config = dict(
    model='image captioner',
    encoder_mlp_ratio=4,
    encoder_bias='all',
    encoder_qk_norm=False,
    fusion='prefix',
    decoder_layers=10,
    decoder_parallel_block=False,
    lr=0.0015,
    eps=1e-08,
    steps=4200,
)
Rows from block 9 of the image encoder of a small image captioner, named by matrix and row number. Rows with one number belong to one neuron. Each number is 500 + 50 x the weight over its row's rms, rounded and kept within 0 to 999. All counts start at 0. Numbers have three digits each.
After each neuron's rows are labels from the 100 images, of 14976, where the neuron reaches its highest value: "responds to" is what is common among them; "patch colour" is the nearest of a few named colours to the mean colour under the peak. Only what is clearly more common there than usual is listed. The data: photos of plants, animals and fungi (iNaturalist). In brackets: how many of the 100, against the usual share in percent.
# fc1: MLP up (encoder.blocks.9.mlp.fc1.weight, 384x96), inputs 32-63
# fc2: MLP down (encoder.blocks.9.mlp.fc2.weight, 96x384, transposed), outputs 32-63

fc1.268:518528534512506541399477562555488468551495522486543505406505499505534529527461417518599576457430
fc2.268:428414530575558533527492464526481558550395476399570493515463423514596418528493494550451574500496
responds to: class Aves (84 vs 55)
patch colour: brown (57 vs 24.2)

fc1.370:587565515458390565529452465469474419497482424464508431441542584458464561493479517487482552502441
fc2.370:480417536525547497526595499477528458490398550437398493584581458437520513527512526551489523480484
responds to: order Passeriformes (53 vs 24.9)
patch colour: grey (75 vs 49.9)

fc1.179:502478436421486430466538472556465510518546562480409477436496545491545610478526492449398607539505
fc2.179:505480500539493548426533515507429514507384521552467490447481519499501458459558487529520495459458
responds to: class Insecta (87 vs 29.2); phylum Arthropoda (87 vs 30.9); order Hymenoptera (26 vs 3.5)
patch colour: pink (68 vs 10.2)

fc1.251:531497546415515510451531523444491499434412553422443485514458507494506499603564415458406542447510
fc2.251:501509559556528508502502469506411584527221495502536461502503484555493458481444522510487522484490
responds to: class Aves (87 vs 55)
patch colour: white (51 vs 5.8)

fc1.221:514580498455608437510492527438440504522427518519496407444430440442555560595461434522425492443488
fc2.221:528418531584502550550537499515553538544268462413575508558457419527514415567543511519457560491480
responds to: class Aves (90 vs 55)
patch colour: grey (83 vs 49.9)

fc1.197:596625525462465555448444466506554450496495620517549479485552443444557507566589477474498522553512
fc2.197:441471578591498487452547464479458489536353493400562477507490416523509568587429448467401533555506
responds to: phylum Chordata (96 vs 60.8); class Aves (91 vs 55)
patch colour: grey (88 vs 49.9)

fc1.115:482461509535445466428486570579520459387522483504489460456537424543495493455515550541482566514554
fc2.115:506490562568538554487477530531503554491247475401541463517485532532463448477449526567538547452454
responds to: class Aves (89 vs 55)
patch colour: grey (94 vs 49.9)

fc1.381:483557534472579465453532510468491561486564425577436501509473459478388513571464568532527459451420
fc2.381:510511492566486523418541503547410501499514458526519431463570445583454501575479488563524543561477
responds to: phylum Chordata (96 vs 60.8); class Aves (94 vs 55)
patch colour: black (80 vs 3.5)

fc1.28:494421498402525437431465526523485532613581527562450446518416468518444609503438489527466564459581
fc2.28:458461563409467540521595413598540437520566600432437532476530524497464506445605552500457437487477
responds to: class Insecta (91 vs 29.2); phylum Arthropoda (91 vs 30.9); order: Hymenoptera (31 vs 3.5); text has "bee" (28 vs 1.8)
patch colour: purple (39 vs 0.1); pink (37 vs 10.2)

fc1.382:548507453449520465493430486589453548579497488589497528504484575456425528510593493525553505577493
fc2.382:443466575390569553474570461579488368514489577496494479421513507529540477486638535455477463507452
responds to: phylum Arthropoda (90 vs 30.9); class Insecta (89 vs 29.2); order: Hymenoptera (31 vs 3.5); text has "bee" (26 vs 1.8)
patch colour: purple (38 vs 0.1); pink (36 vs 10.2)

fc1.138:551442474449481471545548463480503510466401458494509513457491436563538512462582513544465427580541
fc2.138:524518515511491474516514514504463529472291500562457512493496513448506502463449559481483555479497
responds to: order Passeriformes (55 vs 24.9)
patch colour: cyan (74 vs 2.5)

fc1.47:419607516487521418512497564551539529589480553498488515578590560438506605423556533494541579521499
fc2.47:413547530382506528481585384578587373488440595537446523503579521498511455464507466504556476557496
responds to: phylum Arthropoda (84 vs 30.9); class Insecta (82 vs 29.2); order: Hymenoptera (28 vs 3.5); text has "bee" (26 vs 1.8)
patch colour: pink (55 vs 10.2)

fc1.56:488474421564487562491533525543427522448560477471436547382577432522498611488499429549576555538431
fc2.56:474483518491498516493496500542524484403394411547550480470524502537533468486483559553471563464502
responds to: phylum Chordata (96 vs 60.8); class Aves (94 vs 55)
patch colour: brown (57 vs 24.2); black (35 vs 3.5)

fc1.286:511596551541564462404593435453446427497546519404466403475516393506424458601512508581458450464509
fc2.286:492444521586534493499523406496482530557385536357596462492488465550528468608413529494431466553514
responds to: phylum Chordata (95 vs 60.8); class Aves (94 vs 55)
patch colour: grey (81 vs 49.9)

fc1.319:437459560611562497431478622492474485457519510566550522482502567539523492426391593498567450500421
fc2.319:559452496471529519504485542508508532535282537505519432497477512450518415428573563559469532441508
responds to: order Coleoptera (26 vs 3.2)
patch colour: brown (55 vs 24.2)

fc1.206:505428552564516422438572552482485466510446517517522544435468509496518443499491517547532483515567
fc2.206:556473521555499544521438536509539555556281475471558420553468564543491431437509525599530611471512
responds to: phylum Chordata (93 vs 60.8); class Aves (89 vs 55)
patch colour: blue (32 vs 0.4)

fc1.266:470483508449422486555512494482564430524563454474435542568421474453516480408410453428470505519354
fc2.266:486460505448525489483518465511469516519489551566491495562473480563473521550559605427520476537552
responds to: order Passeriformes (56 vs 24.9)
patch colour: brown (52 vs 24.2)

fc1.256:501498438541473525509508553520517547499414570490494542518544503505480589500620475476482521467463
fc2.256:486469560484529454515521496477428493544395489606522524457451518517493484536551553446467525486450
responds to: kingdom Plantae (26 vs 7.3); phylum Tracheophyta (26 vs 7.3)
patch colour: green (39 vs 2.1)

fc1.320:451466478402485469497475527470411398457512541508494547452619547486505580497532459458534466501449
fc2.320:496532634504487529546504447468423346559424511557454497577542548481467515464420559571436469437472
responds to: order Passeriformes (52 vs 24.9)
patch colour: grey (77 vs 49.9)

fc1.275:503463492467462482423563416411509477446528500521495520442523534529494559597474449462493576456455
fc2.275:410470478541541448563463453607549579558409481402584582539428491490567429487512516480505543506466
responds to: order Anseriformes (35 vs 5.5); family: Anatidae (35 vs 5.5)
patch colour: grey (83 vs 49.9)

fc1.353:484412529480464470423457408531508531460545425488439510486478483484464502584403538561466491479456
fc2.353:465474483538574541606469478592558522515276498411585566547422488490507405511498492523521618474472
responds to: class: Aves (91 vs 55); order Anseriformes (43 vs 5.5); family: Anatidae (43 vs 5.5)
patch colour: grey (91 vs 49.9)

fc1.155:538488614534529542550530576465513412567510512517499413477427481563506520468569377446465487448556
fc2.155:475471462424525447487445467467441426584542520429467533429382473463521468477490499551429545523359
responds to: class Insecta (67 vs 29.2); order Coleoptera (26 vs 3.2)
patch colour: red (32 vs 0.1)

fc1.267:435560555512465538561468568488412570454481596557504452496466528439587508473471527507562520486550
fc2.267:593474542523506462422517533441431519528514444496515426486511457426535473450564453482403535489512
responds to: class: Insecta (59 vs 29.2); order Coleoptera (28 vs 3.2); family: Coccinellidae (26 vs 1.7)
patch colour: brown (75 vs 24.2)

fc1.243:584526525467588473541509467544539429463482531518460512435572548513496493529514397558454539420506
fc2.243:508381537635462489498517514495485446492466418337575472483483460572509433521542513539450548525497
responds to: phylum Chordata (96 vs 60.8); class Aves (95 vs 55)
patch colour: brown (49 vs 24.2)

fc1.298:474557491516530474523474524443525513491437441477506460400532521415399586481509407568508553599547
fc2.298:460446531490488446512534479518545465401297503514477508549542457453521529471529502497475524472458
responds to: phylum Chordata (95 vs 60.8); class Aves (94 vs 55); order Passeriformes (50 vs 24.9)
patch colour: grey (81 vs 49.9)

fc1.247:511526451538413442535551487453398441470506489544516496403523542544467517489546539516544471526442
fc2.247:497489517447483491449493508519555407479329392562508464500514531428575497461423543529464547491460
responds to: order Passeriformes (57 vs 24.9)
patch colour: grey (79 vs 49.9)

fc1.246:590457485503528512521600477495507591542533433494513597463462534542514493544491461493542504524445
fc2.246:426524496533470484530408491400506294521547469471571516526426490433431526414510609499502499462461
responds to: phylum Arthropoda (66 vs 30.9); class Insecta (65 vs 29.2); order Lepidoptera (31 vs 13.7)
patch colour: brown (59 vs 24.2)

fc1.339:432500445498478527559525487457477515514547462480497584533465535584461492568489449532519467524418
fc2.339:464493582470562481516453483469466431512392558534494489553563498499448505489494664453487504443489
responds to: order Passeriformes (51 vs 24.9)
patch colour: brown (60 vs 24.2)

fc1.383:595552438465476523478602568530497470524512407456545495426541538537489471551464421507419479536467
fc2.383:435454511549440511514403531408483362480587450517580498443497541495565540428573502508517517458432
responds to: order Lepidoptera (31 vs 13.7)
patch colour: brown (70 vs 24.2)

fc1.299:529454460501501566553440500565381501385558538565437455424487556487387531554511430541547464477561
fc2.299:492512522550537508441526519556467388541403480516538492482600467511518534524462444543519543502406
responds to: class Aves (86 vs 55)
patch colour: brown (70 vs 24.2)

fc1.254:469543492469556458479499397546451480499519566445530480476498402531492536547408520528546521517487
fc2.254:396438448601541510559510386504587535478414454424535522505462501504545412567518466594458542501497
responds to: class: Aves (88 vs 55); order Anseriformes (35 vs 5.5); family: Anatidae (35 vs 5.5)
patch colour: grey (78 vs 49.9)

fc1.30:462528515454519466464483468548421557434537573510464378537534551442454455506566619413455472554570
fc2.30:493523447514524525466538493530481372607488533434547553457530497538475519510591453516548508556484
responds to: class Insecta (63 vs 29.2); phylum Arthropoda (63 vs 30.9)
patch colour: brown (58 vs 24.2)

fc1.355:469463555594515499516476455414508523403411583475463559421598460452439512452509534486546560466456
fc2.355:491482521491495482526532490492571401513268504569489446611531464494461567528535532507467568536473
responds to: order Passeriformes (54 vs 24.9)
patch colour: grey (76 vs 49.9)

fc1.87:483589436538564433430509497504462398431545462561465495413566446527435466544412440524542520517461
fc2.87:494511544526479487473436557499411475469476400491542431388484519556544494506498452586495493516502
responds to: phylum Chordata (92 vs 60.8); class Aves (89 vs 55)
patch colour: brown (59 vs 24.2); black (25 vs 3.5)

fc1.282:461482529511468481419490493502429517463528575506473520550491621466531590483469523489490533484543
fc2.282:517581549342548549516527423590508460591517526516501501443455479512546485459622576473436423535465
responds to: class Insecta (85 vs 29.2); phylum Arthropoda (85 vs 30.9); order Hymenoptera (25 vs 3.5)
patch colour: pink (39 vs 10.2); purple (36 vs 0.1)

fc1.21:515557546586583521510536515433575458561419542464510629495518475401577552555493508575522549524462
fc2.21:484451552491537502526496458497557444460192519546480470582560442471452538491545478479455542519486
responds to: phylum Chordata (93 vs 60.8); class Aves (92 vs 55)
patch colour: grey (80 vs 49.9)

fc1.329:495523458447612460524571591467517442546499509516549576462516439488446459495454515488555488456533
fc2.329:481399485523526553511438518524545527542279478398577483497437544469533420456483575526550577461474
responds to: class Aves (97 vs 55); order Accipitriformes (26 vs 3.9)
patch colour: pink (27 vs 10.2)

fc1.264:506485473477529528473470492432492514469532443584484541357564458503493534429522435467411544463518
fc2.264:477473502491451491504512476466519392449402403521523485476528541481529481528521458600485501438473
responds to: phylum Chordata (94 vs 60.8); class Aves (92 vs 55); order Passeriformes (53 vs 24.9)
patch colour: grey (78 vs 49.9)

fc1.63:545569431408593472398537434496523501525461497507449557503477408515521473517462444541537439384452
fc2.63:473433557555530540516521469527515521583261485395564492496458451519555448566519503522452528503482
responds to: phylum Chordata (97 vs 60.8); class Aves (94 vs 55)
patch colour: grey (87 vs 49.9)

fc1.230:486537468505454508427476406455501374441477537462513529482546454480454503555511492547444454457435
fc2.230:526386551458505524456555483498515385592299520463494471570527446548508462538497596516423483553500
responds to: class Aves (85 vs 55); order Passeriformes (50 vs 24.9)
patch colour: grey (84 vs 49.9)

fc1.375:479510470461528477460547457484450442455597462559478399562485402573408556540543594541565418419510
fc2.375:550545460566537501495563483508447433544418484463520519410539521536593540576452490553464555533487
responds to: class Aves (86 vs 55)
patch colour: brown (57 vs 24.2); black (35 vs 3.5)

fc1.369:468444488564593516428546460415479455449527543504424521479601569425438490515474545494474505523438
fc2.369:460544661463398511603534431547529392481427511531448588573541534560517507465523448507441566452492
responds to: order Passeriformes (57 vs 24.9)
patch colour: grey (80 vs 49.9)

fc1.82:529543547491557488419484480496504495421527526415590469517470554485468451552488510567463587417421
fc2.82:504333492542527489472584463505499498563601495355563470540484460536544520571557468499432462541548
responds to: phylum Chordata (96 vs 60.8); class Aves (94 vs 55)
patch colour: grey (83 vs 49.9)

fc1.334:565473503387488523495425515485456491536579426535519521476507558454416456543518506528555468439430
fc2.334:436461548550538510445535512544459438501410454537492439471600480509484498536498507554487565483452
responds to: phylum Chordata (93 vs 60.8); class Aves (91 vs 55)
patch colour: black (50 vs 3.5)

fc1.270:524567456521624500469467408419492490514455520420562500449615482485440462557516518569479476421392
fc2.270:452426528545544489480562368511472511551457539415536459486423421500481484643525432471409504524540
responds to: class: Aves (98 vs 55); order Anseriformes (38 vs 5.5); family: Anatidae (38 vs 5.5)
patch colour: grey (85 vs 49.9)

fc1.106:565465441487471481544421481512507526508582440503520539621454448448554537438432498480430517513403
fc2.106:473436524443523500538556415489521465505500500486471483575508423578368515500478634490465504540572
responds to: order Passeriformes (61 vs 24.9)
patch colour: brown (74 vs 24.2)

fc1.348:558457447485569523523527507530562544458520453494450468564429533541512517526388460444492474555447
fc2.348:488523583532520500563459449396488421489545458367465538524471478447408533438507594555524475436600
responds to: order Passeriformes (59 vs 24.9)
patch colour: brown (63 vs 24.2)

fc1.307:478453451515475489476451561541453525437491409561474534461519585561561442441478519479449466521482
fc2.307:529542491518441406491499542495467609477549545538494466476481392524464438494373569474536478499522
responds to: phylum Arthropoda (81 vs 30.9); class Insecta (79 vs 29.2)
patch colour: black (98 vs 3.5)

fc1.9:462447538470486409505452446484519561529496526422558524411499556533410598512645478542448473524475
fc2.9:504495554519510534455503476517403485491331488569467498491538529471568477471479492475481532526497
responds to: order Passeriformes (55 vs 24.9)
patch colour: cyan (27 vs 2.5)

fc1.152:572532450480507506488590417499469516469446454479511393503463444521553460537523484488417386499462
fc2.152:481546517579563528533471431505517588500198481446560501552424503560484500508484461502516517509466
responds to: class Aves (94 vs 55); phylum Chordata (94 vs 60.8)
patch colour: cyan (62 vs 2.5)