python train.py --dataset="photos of plants, animals and fungi (iNaturalist)" --fusion="prefix" --decoder_layers=10 --decoder_activation="gelu" --decoder_mlp_ratio=4 --decoder_tie_embeddings=false --shampoo_beta=0.95 --eps=1e-08
Rows from block 4 of the image encoder, named by matrix and row number. Rows with one number belong to one neuron. Each number is 128 + 24 x the weight over its row's rms, rounded and kept within 0 to 255. All counts start at 0. After the name is the row's rms in percent of the matrix's.
# fc1: MLP up (encoder.blocks.4.mlp.fc1.weight, 384x96), inputs 0-95
# fc2: MLP down (encoder.blocks.4.mlp.fc2.weight, 96x384, transposed), outputs 0-95
fc1.188 089 [167 133 179 172 138 104 169 133 140 170 122 131 142 110 145 135 132 148 156 140 112 103  90 137 126 110  90 125 164 167 148 154 151 130 129 122 137 139 104 141  88 157 137 101 151 127  96 151 138 123  99 128 154 115 144 103 106 163 102 160 107 112  86 141 182 133 133 101 146 159 148 127 114 138 129 102 102 123  97  70 122 108  98 130 115 105 135  84 149 112  93 163 141 116 121 137]
fc2.188 076 [128 178 152 120 123 135 142 126 128 123 129 114 127 139 159 156  96 128 136 144 111 138 133 145 174  96 122  92 103 105 128 111 128 101 155 127 148 121 147 179 125 134 153 110 120 106 120 140 102 161 137 152  98 159 102 157 131 155 141  79 135 122  89 124 108 154 107 186  99 123 172 128 146 154 153 112 175  94 119 129 122 142 129 125 151  78 124 142 146 102  83  90  96  99 122 168]
fc1.189 094 [107 156  69  94 116 135 158 137 115 161  75 109 109 117 121 107 148 125 131 119 122 158 134 154 135 102 159 128 117 112 122 148 133 107 113  83 141 100 155 161 108 168 135 189 102 145 135 108 156 162 134 105 152 164 105 138 147 120 115 132 159 101 115 119 127 146 108 115 131  93 105 140 113 109 116 117 120 137 126 102  88 196 104 163  99 114 106 105 144 121 165 134 132  98 156 122]
fc2.189 085 [140 134 115 130 133 154 163  83 168 131 106 131 136 134 126 199  95 108 138 120 112  74 106 109 118  94 130 120 134 119 136 101 118 156 149 133 155 147 108 104 137  89 154  48 119 128 109 135 122 142  86 128 148 127 150 147 133  92 144  98 128 163 147 136 134 136 159 157 124 142 150 113 145 131 101 156 116 166 137 125 136 146 172 126 103 169 109 131 134 132 109 164 107 108  87 108]
fc1.190 107 [109 109 136 101  99 160 113 124 127  90 171 145  95 129 144 126 164 117 155 124  83 129  98 104 107 155 129 146 146 118 116  98 162 101 118 137 146 126 150 145  96 129 118 202  98 128 113 135 116 134  98 110 154 108 124 128 156 151 141 172 111 137 105 133 133 121 105 110 171 132 168 122  98  84 108 125 135 105 146  92 123 111  99 114 129 194 122 155 129 166 170 129 115 130 138 106]
fc2.190 087 [132 153  87 108 148 112 148  87 107 124 167 143 114 132 166 144 116 127 170 145 112 109 117  94 109 120 152 163 147  92 116 124 136 127 130 185 131 178 135 135 100  80 113  65 122 130 136 129 146 116 120 125 125 102 125 156 137 124 136 113 129 121  87 152 124 132 140 125 115 150 155 161 123 148 138 129 166  96 103 145 120 102 121  88 102 142 127  94 171  97 108 157 187  97 133 122]
fc1.191 118 [141 177 176 118 118 116 100 133 137 117 150 104 105  89 154 117  79  91 171 131 132  87 114 118 147 128 114 116 160 162 101 179 128 124 134 116 135 151 130 157 116 116 154 133 127 147 152 172 102 132 126 134 106 134 129  90 115  93 110 112 122 123 112 103 103 139 127 101 145 166 163 168  84  91 118 140 117 109 139 122 137 111  89 164 172 111 129 108 138 164 103 128 100 142 116  95]
fc2.191 113 [145 173 136 165 146 154 120 112 132 107 103 105 103 122 145 132 139 158 130 117 134 137 119  99 165  90 115 114 154 112 160  85 146  74 135 106 151 146 146 130 106 140 136 107 123 140 118 140 137 160 211  81 125 133  99 134 147 127 149  99 135 120 141 138 145 110 118  88 130 159 131 111 129 144 153  78 132 147  96 130 142 114 126 111 149  86 108 130 172  99 105 119  88  84 137 128]
fc1.192 091 [157 144 146 167 153 100 139 136 117 130 121 143 108 133 143  98 110 140 149 128  74 140 156 152 115 153 131 129 145  73 142 145  90 145 120 108 113 133 127 118  98 155 135 148 118 128 144 157 178  91 131 139 140 116 174 131 110 148 128 136  98 149 126 154 118 133 115  94 143 104 102 134 153 102 138 133 109 154  97  78  93 135 143 146 143 103 149 126 146 156 107  92  62  64 145 114]
fc2.192 094 [162 135 154 106 124 176 123 128 131 132 115 130 133 127 166 191 104 115 113  87 123 126 111 135 127  89 111  74 129 127 121 161 129 114 175 117 151 119 126 127 137 109  84  72  93  63 125 156 134  95  93 118 133 155 117 132 132 142 124  99 144 113 111 119 133 142 107 127  80 130 137 139 105 124 130  66 167 106 152 162 112 122 133 122 141 161 125 145 114 103 126 138 108 111 133 163]
fc1.193 088 [110 142 134 163 139 103 139 132 117 161  72 128 124 139 117 133  98 199 171 149 126 106 129 105 136 164 142 133 146 118 110 115 135 136 174 133 136 127 107 106 117 148 158 135  95 155 134 110 164 132 100 150 111 150 100 136 115 114 168  96 130 104 110 159 132 116 103 147 168  91 102 158 138 168 156 162 139 156 124  87 174 142 133 117  76 139 145 106 112 110 149 145 125 141 120 156]
fc2.193 083 [177 112 135 114 115 164  94  66 138 118 118 120 121 121 110 141 126  93 110 108 111 105 152 125 110  68 105 131 162 121 142 113 142 138 127 125 132 124 142 156 110  89 111  54 164 154 140 128 150 155 151 113 163 105 146 142 143 139 121 125 121 188 105 134 106 123 168 103  95 136 142 150 141 134 102 145 162  93 129 131 123 140 106 110 123 166 147 125  90 112 119 139 172 156 138 131]
fc1.194 102 [105 148  99 130 101 117 145 109 108 142 131 118  87 132 111 100 156 152 149 137 108 141 122 119  91 150 124 167 106  82 161 120 116 113 134 129 105  90  98 101 117 153 103 149 107 170  77  92 111 122 105 108 160 102 151 101 115 136 127 120 124 128 141 166 152 115 134 115  95 144 135 108 122 113 123 168 112  86 128 138 140 133  76 127 138 150 177 166 141 148 149 114 164 174 145 170]
fc2.194 106 [148 142 109 122 126 160 130 107 147 150 124 161 100 133 131 101 107 149  83  92 124 129 145 105 118 158 145 117 141 153 139  78 139  98 189 171 153 158 103 153 122 100 146  80 167 172 136 144 140  68 100 128 110 151 135 131 120 139 121 120 138 106 110 117 121 158 129 145 120 133 154 167 109 128 128 112 137 144 123 165 138 109 123  98 114 146 115 129 163 111 153 150 109  58 115 136]
fc1.195 076 [114  92 172 118 114 123 137 138 164 157 106  83 157 114 173 122 112 121 106 148 154 144 152 152 123 108 140 121  96 117  98 152  98 123 127 105 127 103 139 134 117 142 161 145 116 121 137 130 115 151 128 117 125 126 135 163  76 168 116  98 110 149 162 113 140 130 150  70  89 115 106 107 152  93 138 123 117 179 134 115 130 108 159 178 155 107 133 158 159 134 102 139  94 103 118 173]
fc2.195 101 [106 148 132 147 132 126 112 104 127 133  99 111 108 118 103 239 109 134  99 129 159  95 131 134 139 115 133  80 114 170 141 117 123 147 153  95 174 100 130 143 125 122 131 128 133  55 142 132 126 122  89 131 115 160 154 122 141 139 139 113 102 129 117 129 148 137 144 154 149 124 141 122 125 132 155 111 105 106 117 112 106 173 115 137 113 103 143 134 128 141 123 113 103  88  70 143]
fc1.196 095 [ 96 130 125 101 144 128 121 129 142 129  90 135  76 165  77 115 173 105 119 108 112 139 137 108 129  89 120  91 109 115 149 147 103 110 126 126 162 106 139 114  97  86 157 106 104 128 154 144 163 129 148  95 131 129 150 125 115 152 161 174 126 119 141 112 122 101 133 153 157 130 150 107 132 169  90 162 161  97 147 161  83 159 137 148 142 117 151 148 131 150 135 116 146 163 131 180]
fc2.196 110 [114  88 136 123 131 131 116 125 155 140 117 107 155 117 121  97 135 112 136 169 132 123 139 119 163 186 152 112 133 138  99  68 138  83 144 133 112 168 105 112 190 137 138 176 150  77 123 110 136  72 151 122 140 135 123 131 129 152 133 137 152 104 160 123 116 149 142  93 178 160 101 131 133 131 123  89  85 134 118  89 102  90 127 103 114 143 114 148 141 130 138 128 133 147 124 136]
fc1.197 078 [100  68 127 144 104 128 167  99 143 143 109  85 130 149 194 100 137 147 154 173 130  99  84  98 150 115 137 134 139 142 102 158 127 128 157 118 132  95 103 149 127 111 114 116 123 113 147 103 107 120 141 149 142 109 121 182  99 106 112 117 121 110 176 129 126 137 167  90  99 151 119 141 105 157 144 122 105 151 107 124 125 106 103 145 116 119  72 126 131 162 124 155 102 106 141 135]
fc2.197 105 [101 139 115 147 120 124 103  96 133 147  87 130 125 131 123 235 121 156 126 123 148 114 168 124 148 131 120  90 108 142 140 105 116 127 169  98 164 119 133 168 152 133 120 116 146  65 124 117 126 126 114 107 122 133 127 121 105 192 126 106  89 133  79 129 158 146 139 134 144 143 149 119 114 140 139 107 140 108 128 114 104 175 115 151 131 117 138 151 132 119 122 122 121  97  85 139]
fc1.198 113 [102 128 101 108 131 121 144 147 107 122 104 121 127 121 131 123 143 105 105 117 109 146 152 128  89 117  99 132  79  72 119  98  75 108 149 142 130 135 116 116 164 135 125 122 116 143 135 134 102  99 104 137 142 102 156 158 129 172 168 132 133  98 136 135 104  98  73 118  91 116 160 154 128 160  92 143 116 107 147 148 140 169 161 113 110 124 175 152 133 155 109 136  93 169 116 178]
fc2.198 103 [125 105 170 126 126 161 127 130 158 174  86 137 133 113  94 103 120 125 111 103 129 135 171 117 139 181 161 110 161 187 147  78 156  85 151  95 124 139 104 149 111 145 162 149 169 147 134 138 103 127 146  87 148 146 112 118 125 124 156 118 138  86 145 157 116 142 128 140 136 127 140 143 112  94 139 127  96 144 113 108 103 101  96 105  99 117  92 140 134 147 148 124 109  87 124 125]
fc1.199 090 [142  98 125 155 128 152 179 118 119 114 137 138 155 127 137  95 127 130 136 126 136  78 151  97 109 131  94 124 115 150 124 141 119 153  93 113 143 160 163  89  79  76 119 142 129 145 113 170  98 175 144 145 152 126 148 110 147 113 124  98 102  93 134 105 179  97 145 127 109 139 128 116 121 115 151 132 150 159  96  70 143  95 134 140 144 144 126 144 148 149 164 166 117 159 110 128]
fc2.199 081 [ 99 142 124  98 134 132 143 116 141 154 178 148 133 119 152 160 122 132 161 162  83 116  84 160 152 108 129 101 139 118 122 133 136  98 167  97 137 182 121 174 122 156 133 127 117  90 146 117 121 135 150 161 110 142 114 146 163 128 142  92 165 140 114  93 107 123 141 161 140 121 122 144 137 128 163 118 124 114 129 172 148 142 129  83 167 115 110 143 183  93  75 137 140 140 118 125]
fc1.200 080 [112 110 127 117 100  95 158 144 152 113 152 118  94 153 125 130 166 171 152 163 139 127 119  92 119 106 107  88 129  84 113 132 124  93 141 133 157 131 146 132 127 110 151 123 164 103 100 140 115 119 125  92 142  99  81 101  88 146 150 124 125 116 159 123 139 132  92 119 164 160 113 157 166 109 112 105 101 175 110 107 167 114 168 142 147 160 127 114 144 116 166 159 134 110 102 165]
fc2.200 080 [123 151 147 153 137 161 106 117 110 124 137 151 114 134 129 224 128 103 106 123 148  98 165 146 124 125 140  82 142 155 128 123 132 113 144 136 152  96 142 126 130 117 149 151 106  13 126 121 152 127  97 115 105 136 135  98 138 143 114 117  98 121 112 158 135 125 131 134  82  96 113 121 141 114 144 143 106  91 122 152 140 136 124 118 140 101 136 112 101 116 135 138  94 116 142 136]
fc1.201 099 [135 145 135 117 148 124 141 146 153 123 132 157 152 126 125 105 128  99 161 111 125 137 136 136 132 123 137 171 134 117 174 122 198 117 160 141 128 142 129 151 116 180  86 193 129 119 117 120 139 122  75 128 126 100 109 162 108 120 147 148 138 114 142 147 155  75 148 152 186 105 159  97 155 163 118 122 141 153 148 135  86 134 145 151  88  99 129 141 130 116 136 138 160 117 104 109]
fc2.201 078 [125  65  93 128 120 123 151  84 123 167 160 131 137 157 144 155 128 109 156 156 123 113 132 128 110 106 153 178 138  97 110 152 108 133  85 140 131 153 141 127 135  80 118  72 120 164 151 117 132 134 118 118 145 161 124 160 130 110 105 115 128 121 106 146 126 126 117  93 148 159 142 128 122 122 116 151 137 108 145 119 129 133 147  71  89 194 150  85 130 129 111 176 145 130 137 143]
fc1.202 107 [162 149 134 120 115 144 133 152  75 131 118 169 164 139 147 118 136 143 119 100 112 129  92 134  79 117 108 128 155 132 124  75 136 116 141 108 158  87 141 156  74 148 133 174 136 146 119 142 139  90 103 133 172 116 166 132 126  99 128 110 108 161 154 137 163 127 109 143 154 134 155 163 111 118 109 129  80 136 128  85 119 138 124 166 133 156 145 137 117 156 142 120  75 137 133  99]
fc2.202 138 [139 156 129 132 125 184 125 105 139 118 172 182 110 123 136 126 109 119 136 119 142 126 121 134 109 135 142  93 152 128 130 123 108  96 168 140 131 171 152 127 125 125 156  69  94  48 115 121 144 174 105 114 129 103 132 104 146 111 129 146  86 144 124 137  96 145 111 145  87 107  99 158 145 137 115  89 112 130 113 161 126 124 139  88 149 120 113 108 161 127  96 150 126 141 142 169]
fc1.203 116 [156 121 164 154  94 144 141 161 170 117 161 117  99 103 138 109 112 104 165 135 122 143  99 107 177 158 121 118 159 148  75 125 160 168 116  89 131 150 138 150 146 102 129 132  88 130 141 112 134 128 102 169 132 145 117 128 108 115 102 168 112 118 108  94 134 161 123 125 164 149 157 115 137 117 137 122 132 112 143 147 159 121  94 156 164  96 123  86  89 154 101 126 131 106 136  85]
fc2.203 127 [151 156 164 107 140 154 114 134  81 133  89 109 130 137 105  84 142 149 136 112 134 137 130 108 110  93 136 136 122 115 165 105 129  78 132 125 134 158 146 132  99 152 150 107 190 156 133 103 119 167 185  71 101 124 106  94 122 139 123  88 171 119 178 112 132 121 114 126 113 168 121 136 144 128 127 121 137 138 121 140 151 130 135  69 130 109 131 129 160  88 109 122 109 130 128 127]
fc1.204 101 [158 116 146 155 108 113 112 142 117  92  88 139 114 165 112 122 103 122 138 129 163 112 110 161 171 165 115 150 113 178  89 133 149 124 117 117 138 169 165 142 114 147 117 117  96 108 138  99 106 152 109 153 147  95  99 116  99 106 109 130 123 139  90  84 138 107 172 103 104 108 161 104 149 127 144  83 173 107 117 125 122 133 157 104  97 147 139 123 166  89 123 140 122 115  92 132]
fc2.204 095 [132 119 164 128 125 113 108  97 147 156 148  81 127 118 134 141 136 134 136 174 129 158 125 142 142 132 123 122 165 133 181  84 122 108 150  76 124 136 149 118 126 123 137 144 121  95 142 138 121 166 168  86  92 146 110 135 133 162 122  83 104 104 138 135 139 131 117 148 117 145 135 109 147 113 168 128 108 132  81  73 138 146 102  94 149  73 142 141 165 159  91 101 115 115 123 155]